Weights of a small masked image model.
Model: encoder num experts 4, encoder layers 12, encoder width 384.
Training: nadamw at rate 0.0012, 6700 steps, batches of 256.
Rows from block 3 of the encoder of a small masked image model, named by matrix and row number. Rows with one number within an expert belong to one neuron, the router's apart. Each number is 500 + 40 x the weight over its row's rms, rounded and kept within 0 to 999. All counts start at 0. Numbers have three digits each.
Before each expert's rows are labels from the 100 images, of 14848, where the router gives the expert most weight on average: "patch colour" is the nearest of a few named colours to the mean colour under the peak. Only what is clearly more common there than usual is listed. The data: aerial photos of the United States (SatlasPretrain).
# router: slot weights (encoder.blocks.3.mlp.router.weight, 4x384), inputs 0-76
# up: expert up (encoder.blocks.3.mlp.up, 4x192x384), inputs 0-76
# down: expert down (encoder.blocks.3.mlp.down, 4x384x192, transposed), outputs 0-76

# expert 0
patch colour: white; pink
router.0:469579494512522470534561546495528550515489494569417454521503539518505558525540508479479480540429450521467458563452526500430549493495455508474513498479553462470459497465574455458469540490528493555406549534568457497531506515486537462
up.14:470438478531490544536427510517532517485523513505500513500439417465461545427541497505526505451514552415493529481546520508541501545501486525484534479482491493512503514516465625454495496482542521539523424496487520518507454545471469509
down.14:435457483599539575490471495498515570534554505466423458529412511481524546489546531514450557504488460448486445545509505477521475533393482487520557455448546480531529502548527459442523511546485486598464453530502576573546486583467509521
up.15:497440516532466536530399484523504485501516463491498547450476446532476508405531549516501438431554531465476524516552423606521567569480488559464547432438463495547468510513474568485531512510498526505499476453498529540482503538471494524
down.15:579482483478504540486456512506501571522516479578514487463407470539508566518583553552534488480515440498454474545483523527511473519487420494553516413515478468484507537518484496511482538504505474509457459508524511576452420462522497499
up.16:551486472455445552475422482555472519410521552482451527538556426489509513419504558496520536510508522584519451458422443496473492582501502503462530442523445510530490518483498505492606456539512523475518497431468463471533530474484521512
down.16:444524485525563463485544544465477534446489528510559512514492436483481574605538538446544512480496476456414522515520481561563533435536485452504504519446544518469496489515502488431520481492486474514524487456527440432468501542483518504
up.17:563441486511503500463468459537496473460468529422485505534466466492474417459492528521522482458529472505505488482538509517469485554516516498526500490537428560488521512482477507518524512529526450468589494457465441511533566517541483498
down.17:532463580512531521439514505556495461486458550538454512515475536448484477452478514539388440478526497492490465504506485483416459517409462458493484474542512465542509504544514528569502548550492496503461558522510465643496480493497530545
up.18:609542450517545514509568506505484529497483470480550495520519566453539506571535577537531467499502429564470496506490562492458513510531479513454482588551472523483549527409506477488523570470532453524511498499469514510545586471502506451
down.18:546438513556499554517433515539497509439486522423459516433539460489506472523513453506496446524447541506540508493525466451555562506470564524433461452521503487518504434525505490519513570460475438533517517487418517384494518521522464498
up.19:542468453493479512512497444470443544471537439463567496511500490485439484534543546591518518500589490516496511490518541484430511516497507548501531569551508535489533470457525477501528547517519436523518455532488553532521511445462533497
down.19:478501524519481475537549474520482545525533500574455473497480500533568529455513470517496488517513482488509568527492544476487467462511473482528467560530518483474505578539516547443482519532506510497507483452526503670437500538505471503
up.20:631494549502515437440528464582419509461454540501509501443536517508447444514487526464467445506514475571507483484533509537483473514566574514511507540552454584443535533481473474581487474537505438437537544455481480507496511470556516468
down.20:564503497471502470423450449529482481463467554562475443507436524478582473495476543527523378466526501468519461453474533549467492549456470462517467392579488401520451545542493499482526482515481516485462486485563539567429525496465458522
up.21:522474434499522495466536437391522537465539537486528482543492512439450529519525506561537548467508494462493557436496566494447519480509481492503469516523489489491541503486493509475459456436463438515539432538515525493474536455469431498
down.21:496466530511578480413510462501453511486508538473497534469448484537590461457552549564558471571514474467507542537574454475477521483490469450594466472500505416474524534530497512528459624525530486427445582507536403604456493508481530510
up.22:512495535483572466519540462497554499548480557435545478448524519424494370445476481409488432465488462510494447534434585514482433478586556488548458488469465468442469446439499475570430441535570483453510503487472571458514522555532487473
down.22:531458440475464523518457504459494537466490502495576513527499451502483541603431494568579488488519523533520508484534518489512502506561517500482477536492484583481505478550493548602514477512495511491478484492476507359483487461546449531
up.23:546501468456563506441565466445516488501495488522575487480503510469526445527436550484530511450493467514593463454519585531486431432592572540501515569513463510491519461407503550536477523516513518510532470445415531536475536580498466512
down.23:459474505448442453491481507485546511538501511508435527473432563463503506477564462531477439477571451518520550532518573464488520514436503484572549583513513465519543548387444516477463494477481511473540516518574540546483550551444494560
up.24:518450510408504531408416467420440462534570487514516525472426470559565469527500476571430497499529559442510486479516492483560456463421520495509486515537472505529502486521463485484523528526420466479553492560436531552453479546508472514
down.24:466480512479484487480478509494496489544524489478493522531468541521458507480501438509435465517451525516512557491520485479462494525440439557513546449488537595482536533533417513535444548535501518537554528497493584590545546420516501529
up.25:583489572508523458452554484536454485485463529458517512520532488508480401526453490482418501488508442550475499533550534528493424538585549501542521502569446570430530499509515480582548511566443413453548516518478480515511489465551522490
down.25:625455489425534535407454445487526496527505521528482444483453498490570514499498538563505407535536547459535397464497501537491494569439464466486479405531514394514511554554515518461494471530472536523474481499508455554469468489453469527

# expert 1
patch colour: grey
router.1:525538500482447481484452464437472526468525492510538548502528541463488561493549506534429515515473512577560550468534430440535485499452480395460503507533510519572551433508532490535539505477469480494433543561507610491510550486534495540
up.14:522430435527544629434469463529521480422539516501509497548451413526500500493490510537624513506510508487502474442576508570474527462545452488589518488485499539523518528450458575490510467414579496506541418391508448508468495502479452531
down.14:472475521495500432505585504454527546608425512493515535471492596532526537508524526544462496422528461533501443471448496541453471492468578485513508517547498473514512506475515490457413535481464509492459468553481570600536460503545491535
up.15:473530524565484493563578474552499498496525481457529478525526463464474455481539425492458528546521449446410493540478528409444505458521555456507435477496469460442496468496484476508485395437582521478428530423523514492553480561476509484
down.15:423537473477481501481568517497473555596478490493564510554518466515536521527491473464550576454519456465539563553468555502520534485495574485550492460530548489506538494512477456481438510462483552438532537479463474493418435600504494548
up.16:529528537540505517580506595568547536491481470531452504541492553516528474474525486457500467478514461460446465560477457511422516505534451560515574491401477486467434528508526503500458483514517518529508528440533481511562514569465511454
down.16:533512499459498457445466527467438486550459566519485467594458492462541581527564531544556454563495539545528522490509480561524537480460432444480502507546545470545542477564484467472516548479407511452447485536526456496448535533526473511
up.17:505512467468517419454465485426527467515544516540439467522482514516554499536479526543496456482497549581550555486477451584573552438468468484526462555504590469571507461518475519500492470452438510479504481542502509535436491493493469560
down.17:442439490471519569548498482539541482481500426456488466551511418515501476559461506445484520527502447494459520548458461507503534449528546518500452505503418571440461414504490525438491492513552488533541458581444512634452531473474566474
up.18:518527600542498471510607556513546531466460510494557464530517490482493477509442446484443486485511449456452444593489472516494438557511560452484410471524535499441504453570502495512489540515533524476490563577510504503530488556520549509
down.18:443503449470465495484537486462513492495494447469522545425535562547550555535495460477602519483489475467448478568461530569478593464528509530497536494511501470497443512441500495410433504499497534500517510479461468393504532432489455468
up.19:476530524572499563522464444585504523552571423463462521539482504483524439451547445421512459560490526443444536567479534468507531476427482514535450465465473477475478510545469472562500427486569482549496543453525455498549530591537571539
down.19:498498502462477480481581462522523519471474550495559451541502456417486531412548561494560554448527455527528592487490480493561504480503526499505501530502525597536532503451436486498528472451501505444502509506540539519444455510535518500
up.20:539512482541508480530523428530520499441491587491478434518508466563487538462462522471523502495431407527415528522562571565557514537539442547525537490489500523440521533500498552452484544467496482491547456436468461517508506483522512467
down.20:622545512514512495531525565541537558460529530535481518538471433622494513449472476474468472507459545449428447474562480531589477472512465470579533439524456430519478522509478481382456493509485513461513504486530495539500486460517539545
up.21:545419468463520505461448506493483393528471520488455513486464526502504489548494513509569498467492550462493487415508528547522478453548492458524463567485479486530543598453521551522529472423473488483524476435502472467419551512512423511
down.21:495466507499556493492606467478498615537490513543513504493507520506489520466530559534517461481511415530434467514453492517465493529459533541487486492554492575493419466520484526508468565533446528519536521488550545569590448551492482488
up.22:516555501437484450474485521505480485515458599463428542541511535499606489487516471422494467494495544564463477516492499527532480520517496442476456582481531451551519591470522476521508410481457550430482491507518517502477494558488518476
down.22:461476457523519516543501537512472536508438495487635526449544453474472533489566546497514505486503427458463525444471509425548486449496554546548509473519517602466521478519489503528398476466565533480509526547527528474502472472484451537
up.23:544503547547469425475593489516480496499481635506550501495527520487508513406562463453464492482516426558579493513489465458476513519499630482463453508524485449445482498513468484572544517504507570412483527531505519495498492505516517499
down.23:458524484406439481517476556511499494542466488508478499437473517547540550605472515500484495490477486527458488488519506520500570470530445491479446485515505442532512553467494485411521431461554503552477485510499480505503450470550449486
up.24:452511524550489477535598487546485534534529513462588474551504420470502486495514429460501527494540437519407515534470493440424499477555562505478458490508511488405456457494485480517460442450579514479487501456524505495532471549468526433
down.24:371538485421482471448529554519492549600462475512555494506536514550470537535518489520519554446472439493495544547450559540418501403552546501534449568513449518505509478473491494369399421489568597438546558415449486512471456542469523520
up.25:563402494511605535429453416448534483466558537527465468502490512512510496555434517567521496455498513567543543470582494567563496562483499472488545562528532506556495474443464569553468510485475420521560415467446481527528512498456457555
down.25:459510459439460469529461500476534514532507470476504480503521518437516545554568527586559551488535543469539542460488544506519399438449499468538436512526530548470533488526464504432556513497561488509512485532575417634490510464562517511

# expert 2
patch colour: brown
router.2:565530542511476521535463492492490456388540442395454478527480576527463480476483504510406491514493514475462484539522473556569431522476478482492487460526479570509570477521501483470544511538406445529494551503401516509520569501529511509
up.0:505540506558482525532482543536487526503475568531423520470493546606527478482436473485482420516488479550584483476435469454401493518492513477505468487487459494554437497489543496469539508520538498438457518439524472519514486411549511498
down.0:476566497491528486471486498527457533496531450513534476519523477524486478518442501480525553466482462566405465461609536444572487475490432529511581495552469519480461504490499504534460464464524420495556513490534423414573507544490503478
up.1:474537515462521457495562581561484592532553517486552511610550475478545503545526532481459513579442473575455510514479515436419545471499490390524371477513507460471507532547539501468499478513518512405430536453515480521467496526535504409
down.1:521531483588469539482472485537445533501531472469485525499518504507526442473487454473543455527456489557540517488495465500453599480443439536450578492450496499463447525514486552406471425483515488557578520510471507417579521524506396480
up.2:462480441506523457466507493497490504524507559486500570474433434448524490512492574501552523475447489521558524374516542497537502462504550515529480474496513515553516417497500562488474481489527505430505437472560518489446494552528443575
down.2:476617464571510543538542505456526554552521420545430535481504562469549468456528464459490452562462555443539490475512486516479454568454508517542475516468517535458529512504535470512596575450542547536538550470470485593510520428471450528
up.3:486551430474541408520477548431465538526567457493476548555496508537522550538473545562554541496510496506447523474451530476471502458506434441546502504511567519520519503473566514404488504448533544507438482477491506481491527498504492491
down.3:493509468420506502474524451492508493503442609553492532483465496521558531545532486461505475518504560502503491469546494545409471497556526498463463539501476435510517532474487531499565521563418508455517504513357420575494517483545506479
up.4:473386447534515487496434425488449498516594466492484481556468422538521461486446516593548495575469535493424473504511477493501496513437449600542504500521488518513501432547371506425491520469471490519533450630525520493501513501523483530
down.4:556495496481580534492493568541516421474455481527510480439523543512464509535455552520453500419464463436514506501450499527544437532452544479517431505483452479585515514486525456529515505489508552521444504499566475543599491585494535470
up.5:538540584393459482423423555486484490492594504481444506484510554586500512485457482544452460489497499589554509445513443514538481515446460426479459451532485455589516610540539533491515511539463485465486536489455487521540530478489478482
down.5:471521473464590515493561547486512505465486504477517497547511520492488530549520499470489506589499462439420449533575550494504450469543491538544521552531551580497509440476531504530479508466470556549490530512506386414447576520507516523
up.6:465518474454516452473507539455447504512473550507522532439548514445505464556517531504521488499528535455512518474447520477512505448494576476494461506483566467526501486528531482471463486485520526437465496508533548506423478441436495563
down.6:487550528533499457559527563492524533515469477464459488536553500479576479550587526565464509521481453532555503509422476453534515497517496494533517443547507504540522487594473505505432465539532589466442488462566528522476511462502477502
up.7:495452483564497564558480463546535522501566489493416486546534481570478521455492445504521601600475471517472469443505512480381500497489445584508622449454459551466494434444492474448543514510513471569466479472500462520526510479507546457
down.7:446443522494500546433455498505534481496493561514523461546494585453449479513505520432524530453526579490478486427436484429494501557508489461531523474545455503553514491508495489546461492474505539413503494513478506478455473568500453491
up.8:440508474509506455510541500503458503577479548513534502504494460425539466513567508506508489515515512551501538475446520416470517495529524464458442522454500424494502514503491503522462399470538542400427469508569531534501455502463467482
down.8:549497461496505498501487457540508469500474412513538490455450534505460463433417516424466497564507467466462453461634533478518480554537573538507545519477471519538461494457457506560501555501437473604506539539420475544537559507505479513
up.9:508456527497563452473519531494540480523530564479541562529493613403538407498434510520472440454454434468506578516446567383501482514481540548548448512494550475599519465541487536515533474498468503399496437511529505498528484495522518506
down.9:486453460582559518511407525526545454462505438512516486509449510509547510546461482530470488519528529512432552538579529532498484480460509473536502545543522530401545502443482556526490466492482438511487487467496518437568495530538535443
up.10:430394463530496454451425534500548486533578567518467493523457472565541506528475450551562468505488486481479486481472469473460546455433431532566538481468526537476452459516412559401460490505536485498513463519549453530496495553458460525
down.10:504498498491458525478507484457481500503527502473492525492487440498534534476530446502472440527474523508463469475506494451356601462450522469490523485457529389482479574483541496498484469497515534529504504557507464491474532473456464482
up.11:509495508500493516566548525527495548490452481516502499470457501412509573497564468398521522547534495534488472554525488541553466504538558478474480585458546482400500505402504485551475461489515546543515522450477506507478483599498550497
down.11:403475493515421489485531503452481524604497472479508488445507435522469545457533440511510458501471522516486463481508450452451583513496535485466530411502484481533476503534476502440488495486573459461471494562551550469471529487475441523