A small masked image model, trained from scratch: decoder width 128, decoder layers 4.
Rows from expert 0 of block 7 of the encoder, named by matrix and row number. Rows with one number belong to one neuron. Each number is 128 + 32 x the weight over its row's rms, rounded and kept within 0 to 255. All counts start at 0.
# up: expert up (encoder.blocks.7.mlp.up, 4x192x384), inputs 128-255
# down: expert down (encoder.blocks.7.mlp.down, 4x384x192, transposed), outputs 128-255
up.179 [212 173 118 135 147  46 131 130 145 120 110 132 149 109 148 133 138 133 133 147 145 117 117 151 124 177 181  97 136 127  95  86 135 114 137 136 113 158 176 108 118 120 135 135 178  70  64 137 145 172 123  89  73 123 101 139 182 139 129 115 201 139 162  91 119 155 165 144 140 100 146 163 130 124 111 101 119 141 142 134 127  45  28 126 181 164 100 165  73 124 167 157  87 111 123 159  92 188  76 106 132 137 199 116 103 202 143 150 122 146  74 178 155 124 137 183 112 109 150 127 133  67  80 145 168 117 124 133]
down.179 [108 115  62 110 159 170 112 117 169 124 150  86 151 157  96 162  80  82  99 162 140 113 177  86 103  98 140 140  99 149 149 104 128  91 126  85 144 144 129 155 143 104 100 113 171  89 132 128 142 167  94 151 150  68 136 152 104 125 128 151 131 131 145  82 135 125 146 117 143 109  97 126 172 202 117 172 100  93 110 152 152 112  97 121 171 170 189 128 104 113  81  94  90 176 155  84 125 145 105 147  75 179 179 111 134 217 101 160 101 180 105 124 163 141 176  93 158  83  82  79 147 155 122 149 143 125 112 119]
up.180 [194  95 148 103  94 137  96 167  73  94 100  96  91  90 125 108 181  55 169  81 172 150 111  86 124 143 138 138 129 134 158 107  81 147 147 142 152 216 124 101 122 105 136 131 169 159 140 176 144 120 148  85 124 101 126 105 136 119 133 129 146 102  63 124 159 137 179 126  94 118 115 158 139 222 120 152 156 142 130  97  68 159  75 138 155  95  61 133 118  34 125 130 138 111 128 111 144 122 114 117 117  77 109  74 173 128 125 117 100 145  32 127 120 104 119  92 155 145 108 163 174 126 102 135  80 117 134 144]
down.180 [122 122 148 121 151 119 114 117 161 147 146 121 112 135 111 132 125 169 119 147 109 176 109 225 188 145 149 110  77 182 137 100  83 183  78 144 153 120 169  88 128  83  72  51 104  89 120 148 114 120 143 178 132  99  94 100 124 110 194 153 136 148 180 141 137  97 176 123 125 126 175 147 143 141 128 158  76 175 132 139 169 211 205 128 128 162 118 153 154 160 119 180  89 148  74 129 156 134 164 129  70 104 116  67  85 148 116 139 103 142 157  94 111 141 154 146  84 136 116 114  77 151 145 111 106 105 172 131]
up.181 [154  56 107  86 138 114 101 106 107 145 119 115  74 180 124 122 100 164  58 114 109 101 134 126 113 226 129 163 114 111  93 161 154 159  98 218 140  82 138  75 115 150 112 118 188 159 148  81 148 132 181 120 166 105 129 123 124 136 155  97 124  95  97 128 132 143 140 142 146 145  89 195 155 143 112  61 118 132 137 104 109 111 146 129 114 107 143 138  78 119 221 157  90 127  71  96 101 129 118 124 124 128 142 119 149 116 172 157  87 186  88  63  80 131 121 110 103 169  94 141 108 128  89 139 200 149 130 157]
down.181 [108 145 136 122 134  84 139 160  76 161  89 144 117 121 170 118 123 129 148 167 150 119 122 156 150 178  98 122 187 192 123 125 167 166 139 147 104 111 152  69  85  67 101 110 154 145 101 120 172  89 128 161 156 107 148 164 197 105 169 142 100 141 139  96 140 116 119 116 138 133 114 120  88 159  93  95 134  94 142 114 159 161 141 139  97 117  85 151 110 171 116 181 106  84 124 158 114 151 174  88  92  84 119 121 137  56 123  96 150 137 203  68 118 124 123 179 112 170 115 149 112  69  83  93 129 133 152 162]
up.182 [ 93 125 166 137  99  77 141  41 125 113 177 149 135 128 107  94 113 154 197 121 128 102  74 136 178 163 105 121 158 146  97 132 136 143 135 142 143 154 115 178  83  82 145 111 103  75 128 107 148 101 107 196 158 122 128 126  71 146 121 127 173 113 123 138 140 108  68 112 137 144 146  93 111  82  87 137 115 144  99  56 139 139 175 116  63 149  52 124 115 181 172  60 110 103 158 126  75 144 124  76 132 124 120 129 107 169 146 105 137 109 124 144  86 186 116 160  88 135 135 110  91 125 189 125  96 152 100 161]
down.182 [113 107 124 187  51 125 106 160 112 112 133  93 139  96 155 103 100 143 126 133 101 121 121 161  77 144 118 138 156 138  91 145 152  83 103 102 131 149 150 142 136 117  90 121 175 167 158 115 148  88 129 107 145 206  95 137 125 153 116 105 103 112 104 103 110 117 195 145  96 108 162 113 132  78 129 120 159 146 201 149  74 130 122 179 152  87 106 101 182 101 140 144 139 122  91 138  63 111 139 167 104 141 143  86 144 156 150 135 164 163 146  89 105 130 132  90 114 169 137 227 174  82  73 169 180 132 143  77]
up.183 [208 126 144 177 135 123  85 159 102 138 111  66 102  84 161 109 152 128  89 149 117 127  29 170 115 140 108  92 150 120 170  97 117 147 126 123 115 155  94 114 141  68 117 112 117 104 162 172 139  61 184 114  55  79 142  77 186 129 123 194 135 146 120 139 187 145  73 156 134 128  99 181 176 224 145  81 157 165 133 110  98 160 102 117 168 102 127 117 126 116  89 156 147 144 170 133 161 105 152 199 137  87 110  81 184 102 110 162 101 124  68  87  87 152 143 141 106 116 133 152 119 181 133 137 126 129 106 116]
down.183 [108 123 139 106 153 117 166 145 168 150 143 123 108 149 105 123 142 156 166 104 133 160 103 134 136 144 120 116  54 140  89 125 117 195 120 120  89 131 174 116  83 144  38  89 136  94 115  77 110 128  99 150  94 112 117  65 102  92 145  92 123 100 139 109 147 111 201 114 121 139 134 156 159 116 105 193  93 154  75 185 159 178 228 130  69 138 109  99 161 106 172 143  41 142 106 122 102 147 130  83  75 111 114  75  89 135 141 107  85 101 111 131 143 109 117 158  86 105 108 125  86 155 188 113 162 120 221 140]
up.184 [152 186  88 194 200 165 144 120 144 168 101 137 109 140 134  86 123 163 119 147 108 124 106 177  89 128 110 155 113 146 141 112 114 108  64 137 122  97 120 150 138 132  47 155 140 104 133 121 130 117  99 107  86 120 106 182 164 125 107 104 142 147 172 127 165 161 142 162 109 142 112 186 145 132 127 110 134 171 131 123 114 155  89 134 137 117 153  87  72 164  74 129 156 111 132 157 156 142 118 175 150 140 130 150 109 111 144 128 126 116 140 127 114 120  79 144 121  92 155 137 134 168 115 154 193 119  95 141]
down.184 [138 107 145  88 151 112 125 156 163 120  91  56 111 118 128 149 168 153 115 132 100 138 108 162 132 135 133 115 108 118 164 149 115  99 130 142 133 157 108 122 161 159  98 108 131 113 157 113 145 131 131 120 119 104 123 124 150 158 190 119 115 113 147 119 163 114 116 151  86 166 114 163 135 161 126 158 112 120  56 133 141  70 117 116 186 122 178 171 162 108 125  41 200 150 153 104 120 142 144 127 172 115 139 139 178 167  93 155  57 146 148 211 128 106 175  69 115 129  93 105  86 124 131  86 144 102 204  84]
up.185 [113 133 149 130 135  92 117  66 142 116 126  75  87 133  69 109 139 153 112 124 132 116 123 136 138 140 139 101 168 186 126 103 156 103 109 183 168 151 168 147  84 112 117 104 109 133 100 100 127 174 116 110 104 134 136 133 108 144 194 117 138 161 122  66 107 106 139 144 132 134 136 143 102 135 125  98 118 138 140 147 148  83 120 106 122 156 100 133 126 154 173 112  63 133 133 128  82 168  99 137 129  79 153  73  68 175 112 115 115 185 100  95 114 156 160 157  84 102  95 170 124  73 125 104 180 132 128 163]
down.185 [146 147 160 110 159 113 127 147 109 166  97 105 147 145 155 156  99 135 100 116 164 110 153 144  84 190 149 120 126 147 127 112 130 129 115 181 129  88 161 160 122  71 137  95  92 140 130 114 132 166 127  92 139 101 113 104 175 140 125 113 176 118 149 139 134 100 145 128 136 107 130 144 124 187 147 196 100 120 208 133 149  94  96 111 162 184  98 139 137 162 130 158 153 150 112 134 141 169 123 162  94  32 172  56 156 158 143 113 171 150 153  97 186 157 144 139 117 135  62 113 151  85  77 112 121 155 120 146]
up.186 [150 132 124 104 112 178 108 149  85 184  88 138 103 145 131 165 133 178 111 147 109 139  81  69 136 164 102 201  73  93  76 139 111 153  99 118  72 141 110 104 119 113 153  74 161 102 122 144 181 124 150 139 159 134  95  91  79 155  66 128 174 128 127 174 147 131 120 160 115 160 136 133 148 153  66 135 128  92 130  58  74 161 116  65  72  82 130 115 112 135 189 128 131 125 108 102 131 136 101 113 109 119 116 104 133 128 144  86 101  96  57 172  74 238 116 170 166 167 120  73 139 156 148  78 115 178 128 120]
down.186 [132 182  76 132 177 118 106 117 126 161 164 102 165 140 124 137 136 143 139  94 147 161  97 179 191 154 181 160 107 148  57 138 120 161  82  88 105 143  97 120 131  62 138 136 129 163 157  84 137 136  95 132 114 190  70 157 135 125 119 124 135 104 145 148 128 149 159 156 129 134 113 186 149  91 102  80 127 131  95 133 107 171 177 124 140 101 128  90 124 122  97 187 131 177 113 120 142 119 179 108  87 113 133  96 183 115 141 153 114  78 189  30 149 135 151 135 109 135 169 180 146 116 101 161 218 159 165  92]
up.187 [129 159 113 105 148 125 149 144 170 167 137 159 168  90  76 176 129  73 171 154 143 136  93 124 173 124 207 109 143 118 103 128 120 104 130  78  87 164 167 149 133 139 118 148 131  49 114 187 151 172 102 146 128 133 101  52 139 152 118 145 164 138 192 132 137 149 127 170 134 115 104 128 120 162 102 134 106 106 145 104 129 118  68 125 160 154 167 178  68 145 121 140 159 121 154 145 154 141 123 131 144 103 217  82 129 141 121 160 140 129 104 109 150 133 167 143 219  99 154  68  84 111 143 142 116 131  89 126]
down.187 [120  99  98 103 181 147 127 138 147 123 100 145 154 189 172 143  88 116  67 163 146 148 166 130 115 116  78 113  73 158 123 131 168 107 152 148 140  99 168 124  56  69 101 109 198 121 146 135 141 121  98 143  79 108 137 103 154 135 122 122 104 180 108  69 141  87 188  66 126 100 104 193 143  98 133 161 118  85 219 160 135 131 161 114 147 118 209  72 127  90 157 108  59 138 153 130 157 131  89  86 142 136 150 105 144 158 110 171 126  95 138 181 108 127  96 112 138 144 100 139 118 119 115 164  65 119 166 131]
up.188 [166 102 123 100 162 182  83 143  87 124 172 131  45 135 120 143 126  96 150 100 135 157 111  52 105 176 146 201  99  99 105 152 144 122  93 116  96 137 123 192 107 131 105  98 164 199 149 125 103 100 149  95 173 162 115 167  89 104 138 181 104 118  92 139  99 150 161 176 135 107 108 186 155 160 146 101 140 122 135 135  82 151  63 144 139 120  75 112  44 103 190 169 122 158 140 111 114 125 102  85 119 152 139 104 126 116 143  97 128 157  65  91 183 104 130 154 140 124 156  91 178  90 101 135  98 125  79 154]
down.188 [ 94 146 153 134 100 139 102 117 131 139 146  92 192  97 137 136 128 113 131 144 194  95 132 169 106 112 118  74 109 177 112  90  88 149 104 125 121 105 124  57 117 137 123 122 127  99 166 186 141 116 135 123 127  86 138 133 121 109 177 162 132 160  99 138 166 110 107  80 140 119 138 118 130 135 150 129 106  51  66 110 172 194 162 131 183 130  87 145 122 114  28 139  83 140 121  77 117  98 205 138 121  42  93 113 114 165 150 126 129 130 142 115  91 112 131 182 108 135  87  81 104 156 136 185 132  99 144 246]
up.189 [104 106 120 127 155 143 114 177  89 152  92 142  59 134  98 144 130 101 173 137 137 171 163  94 138 153 103 179 148 154 148 197 111 136 105 101 197 138 157 123 199  92  90 112 139 126 132 162 121 130 173 117 146 172 145 150 128  86 160  99 114 136 144 127 144  47 138 168 139  98  91  67 109 145 126 207 132  59 127 105 138 110 147 146  98 128  86 172 123  62  76 119 176 156 123 101 124 158 118  96 172 144 133 125  81  83 101 125 111  82 112 137 126 131  97 146 169 137 102 136 151 155 202  31  47 144 152 148]
down.189 [155 167  85  34 134 111 138 144 150 189 167 133 105 138 113 173 135 164  78 122  99 137 195 177 181 101 155  89 131 101 104 113 107 146 147 136 120 178 124 165  98 137 107 110 136 137  96 181 146 105  74 180  85  81 123  99  56 142 117 181 115 119 157 171 106 116 131 134 151 133 178 225 110 111 104 103  79 228 146 184 130 120 129 125 104 148 138  96 124 123 186 180 110 129 112  93 182  80 151 141  54 163  92 104 170 108 133 189 162 127 148 118 128 131  97 153 182  68 168  90 204 131  63  83 112 137 135 159]
up.190 [177 142  98 140 129 174 112 143  87 140 129 125 111 110 108  88 165 159 185 148 136 180 122  98 178 144  79 132 107 127 114 143  77 130 142  84 114 180 132 196 126 115  88 127 146 127 112 167 163 139 150 106 155 161 150 138 105 114  97 143 114 100 131 115  99 153 167 146 119 129 125 129 178  96 118 112 105 126 126 213 100 146 123 139 145 147 109 143 137  90  99 116 200 149 144 133 106 171 165  47 200 190 113 158 104 147 107 146 133  88 118 183 158 138 115 152 197 123 159 173 150  91 139 155  69 124 138  91]
down.190 [101 145 156 158 159 111 144 131 135  88 138 111 176  96 187 141 154 123 103 130 189 156 100 198  72 125 154 100 119 108 128  60 130 192 152 141 118 131 159  65  73 115 151 128 128  99 124 106 112 146 116 183 120  86 108 115 143 110 142 164 140 119 128 166 170  80 122 126 144 137  97 131 153 113 119 137 156 160  32 146 165 116  97 155 136 158 122 177 129 189 134 104  85 118 123 100 108 133 155 171  61 102 102 182 118 149 120 136  86 170 142 197 120 155 162 147 130 142  73  86 149 174 107  88  84 145 150 147]
up.191 [ 94 162 153 157  91 112 120  82 164 121 119  88 166 157 108 104 104 133 114 126 166 105 119 138 127 174 154 101 107 132  84  98 119 156  89 187  78 137 175 110  67 111 123 119 119  70 110  80 127 147 144 128  56  89 128 117 102 114 155 106 138 173  91 120 109  97 158 152 145 140 137 152 107 148 127 143  61 131 126 164 185  91 133 116 110 203 124 172 111 146 142 100  58 141 120 113  80 164 109 105 111 129  83 113  94 192 125 191 122 204 149 127 105 131 116 190  77 155  90 149  96 103 128 132 170 143 167 175]
down.191 [179 200 160 152 120  93 112 125 140 169 137  67 140 160 115  85 120 131  96 171 195 181 124 133 109 123 152 131 105 170 100 120 130 159  88 128  95 140 145 179 136 112 109  58 108 135 138 101 133 131 175  62  83 105 112 153 163 142 168 145 152 103 117  77 156 151 151 156 102 123 116 170 113 153 152 149 137 152 198 157 162 175 132 134 159 145  91 160  44 104  70 164 194 138 130 129  84 199 113  68  84 133 167 119 125 143 150  97 129 143 130  99 174 144  87 188 116 119 113 164 147  80 106 199 151 140 124 142]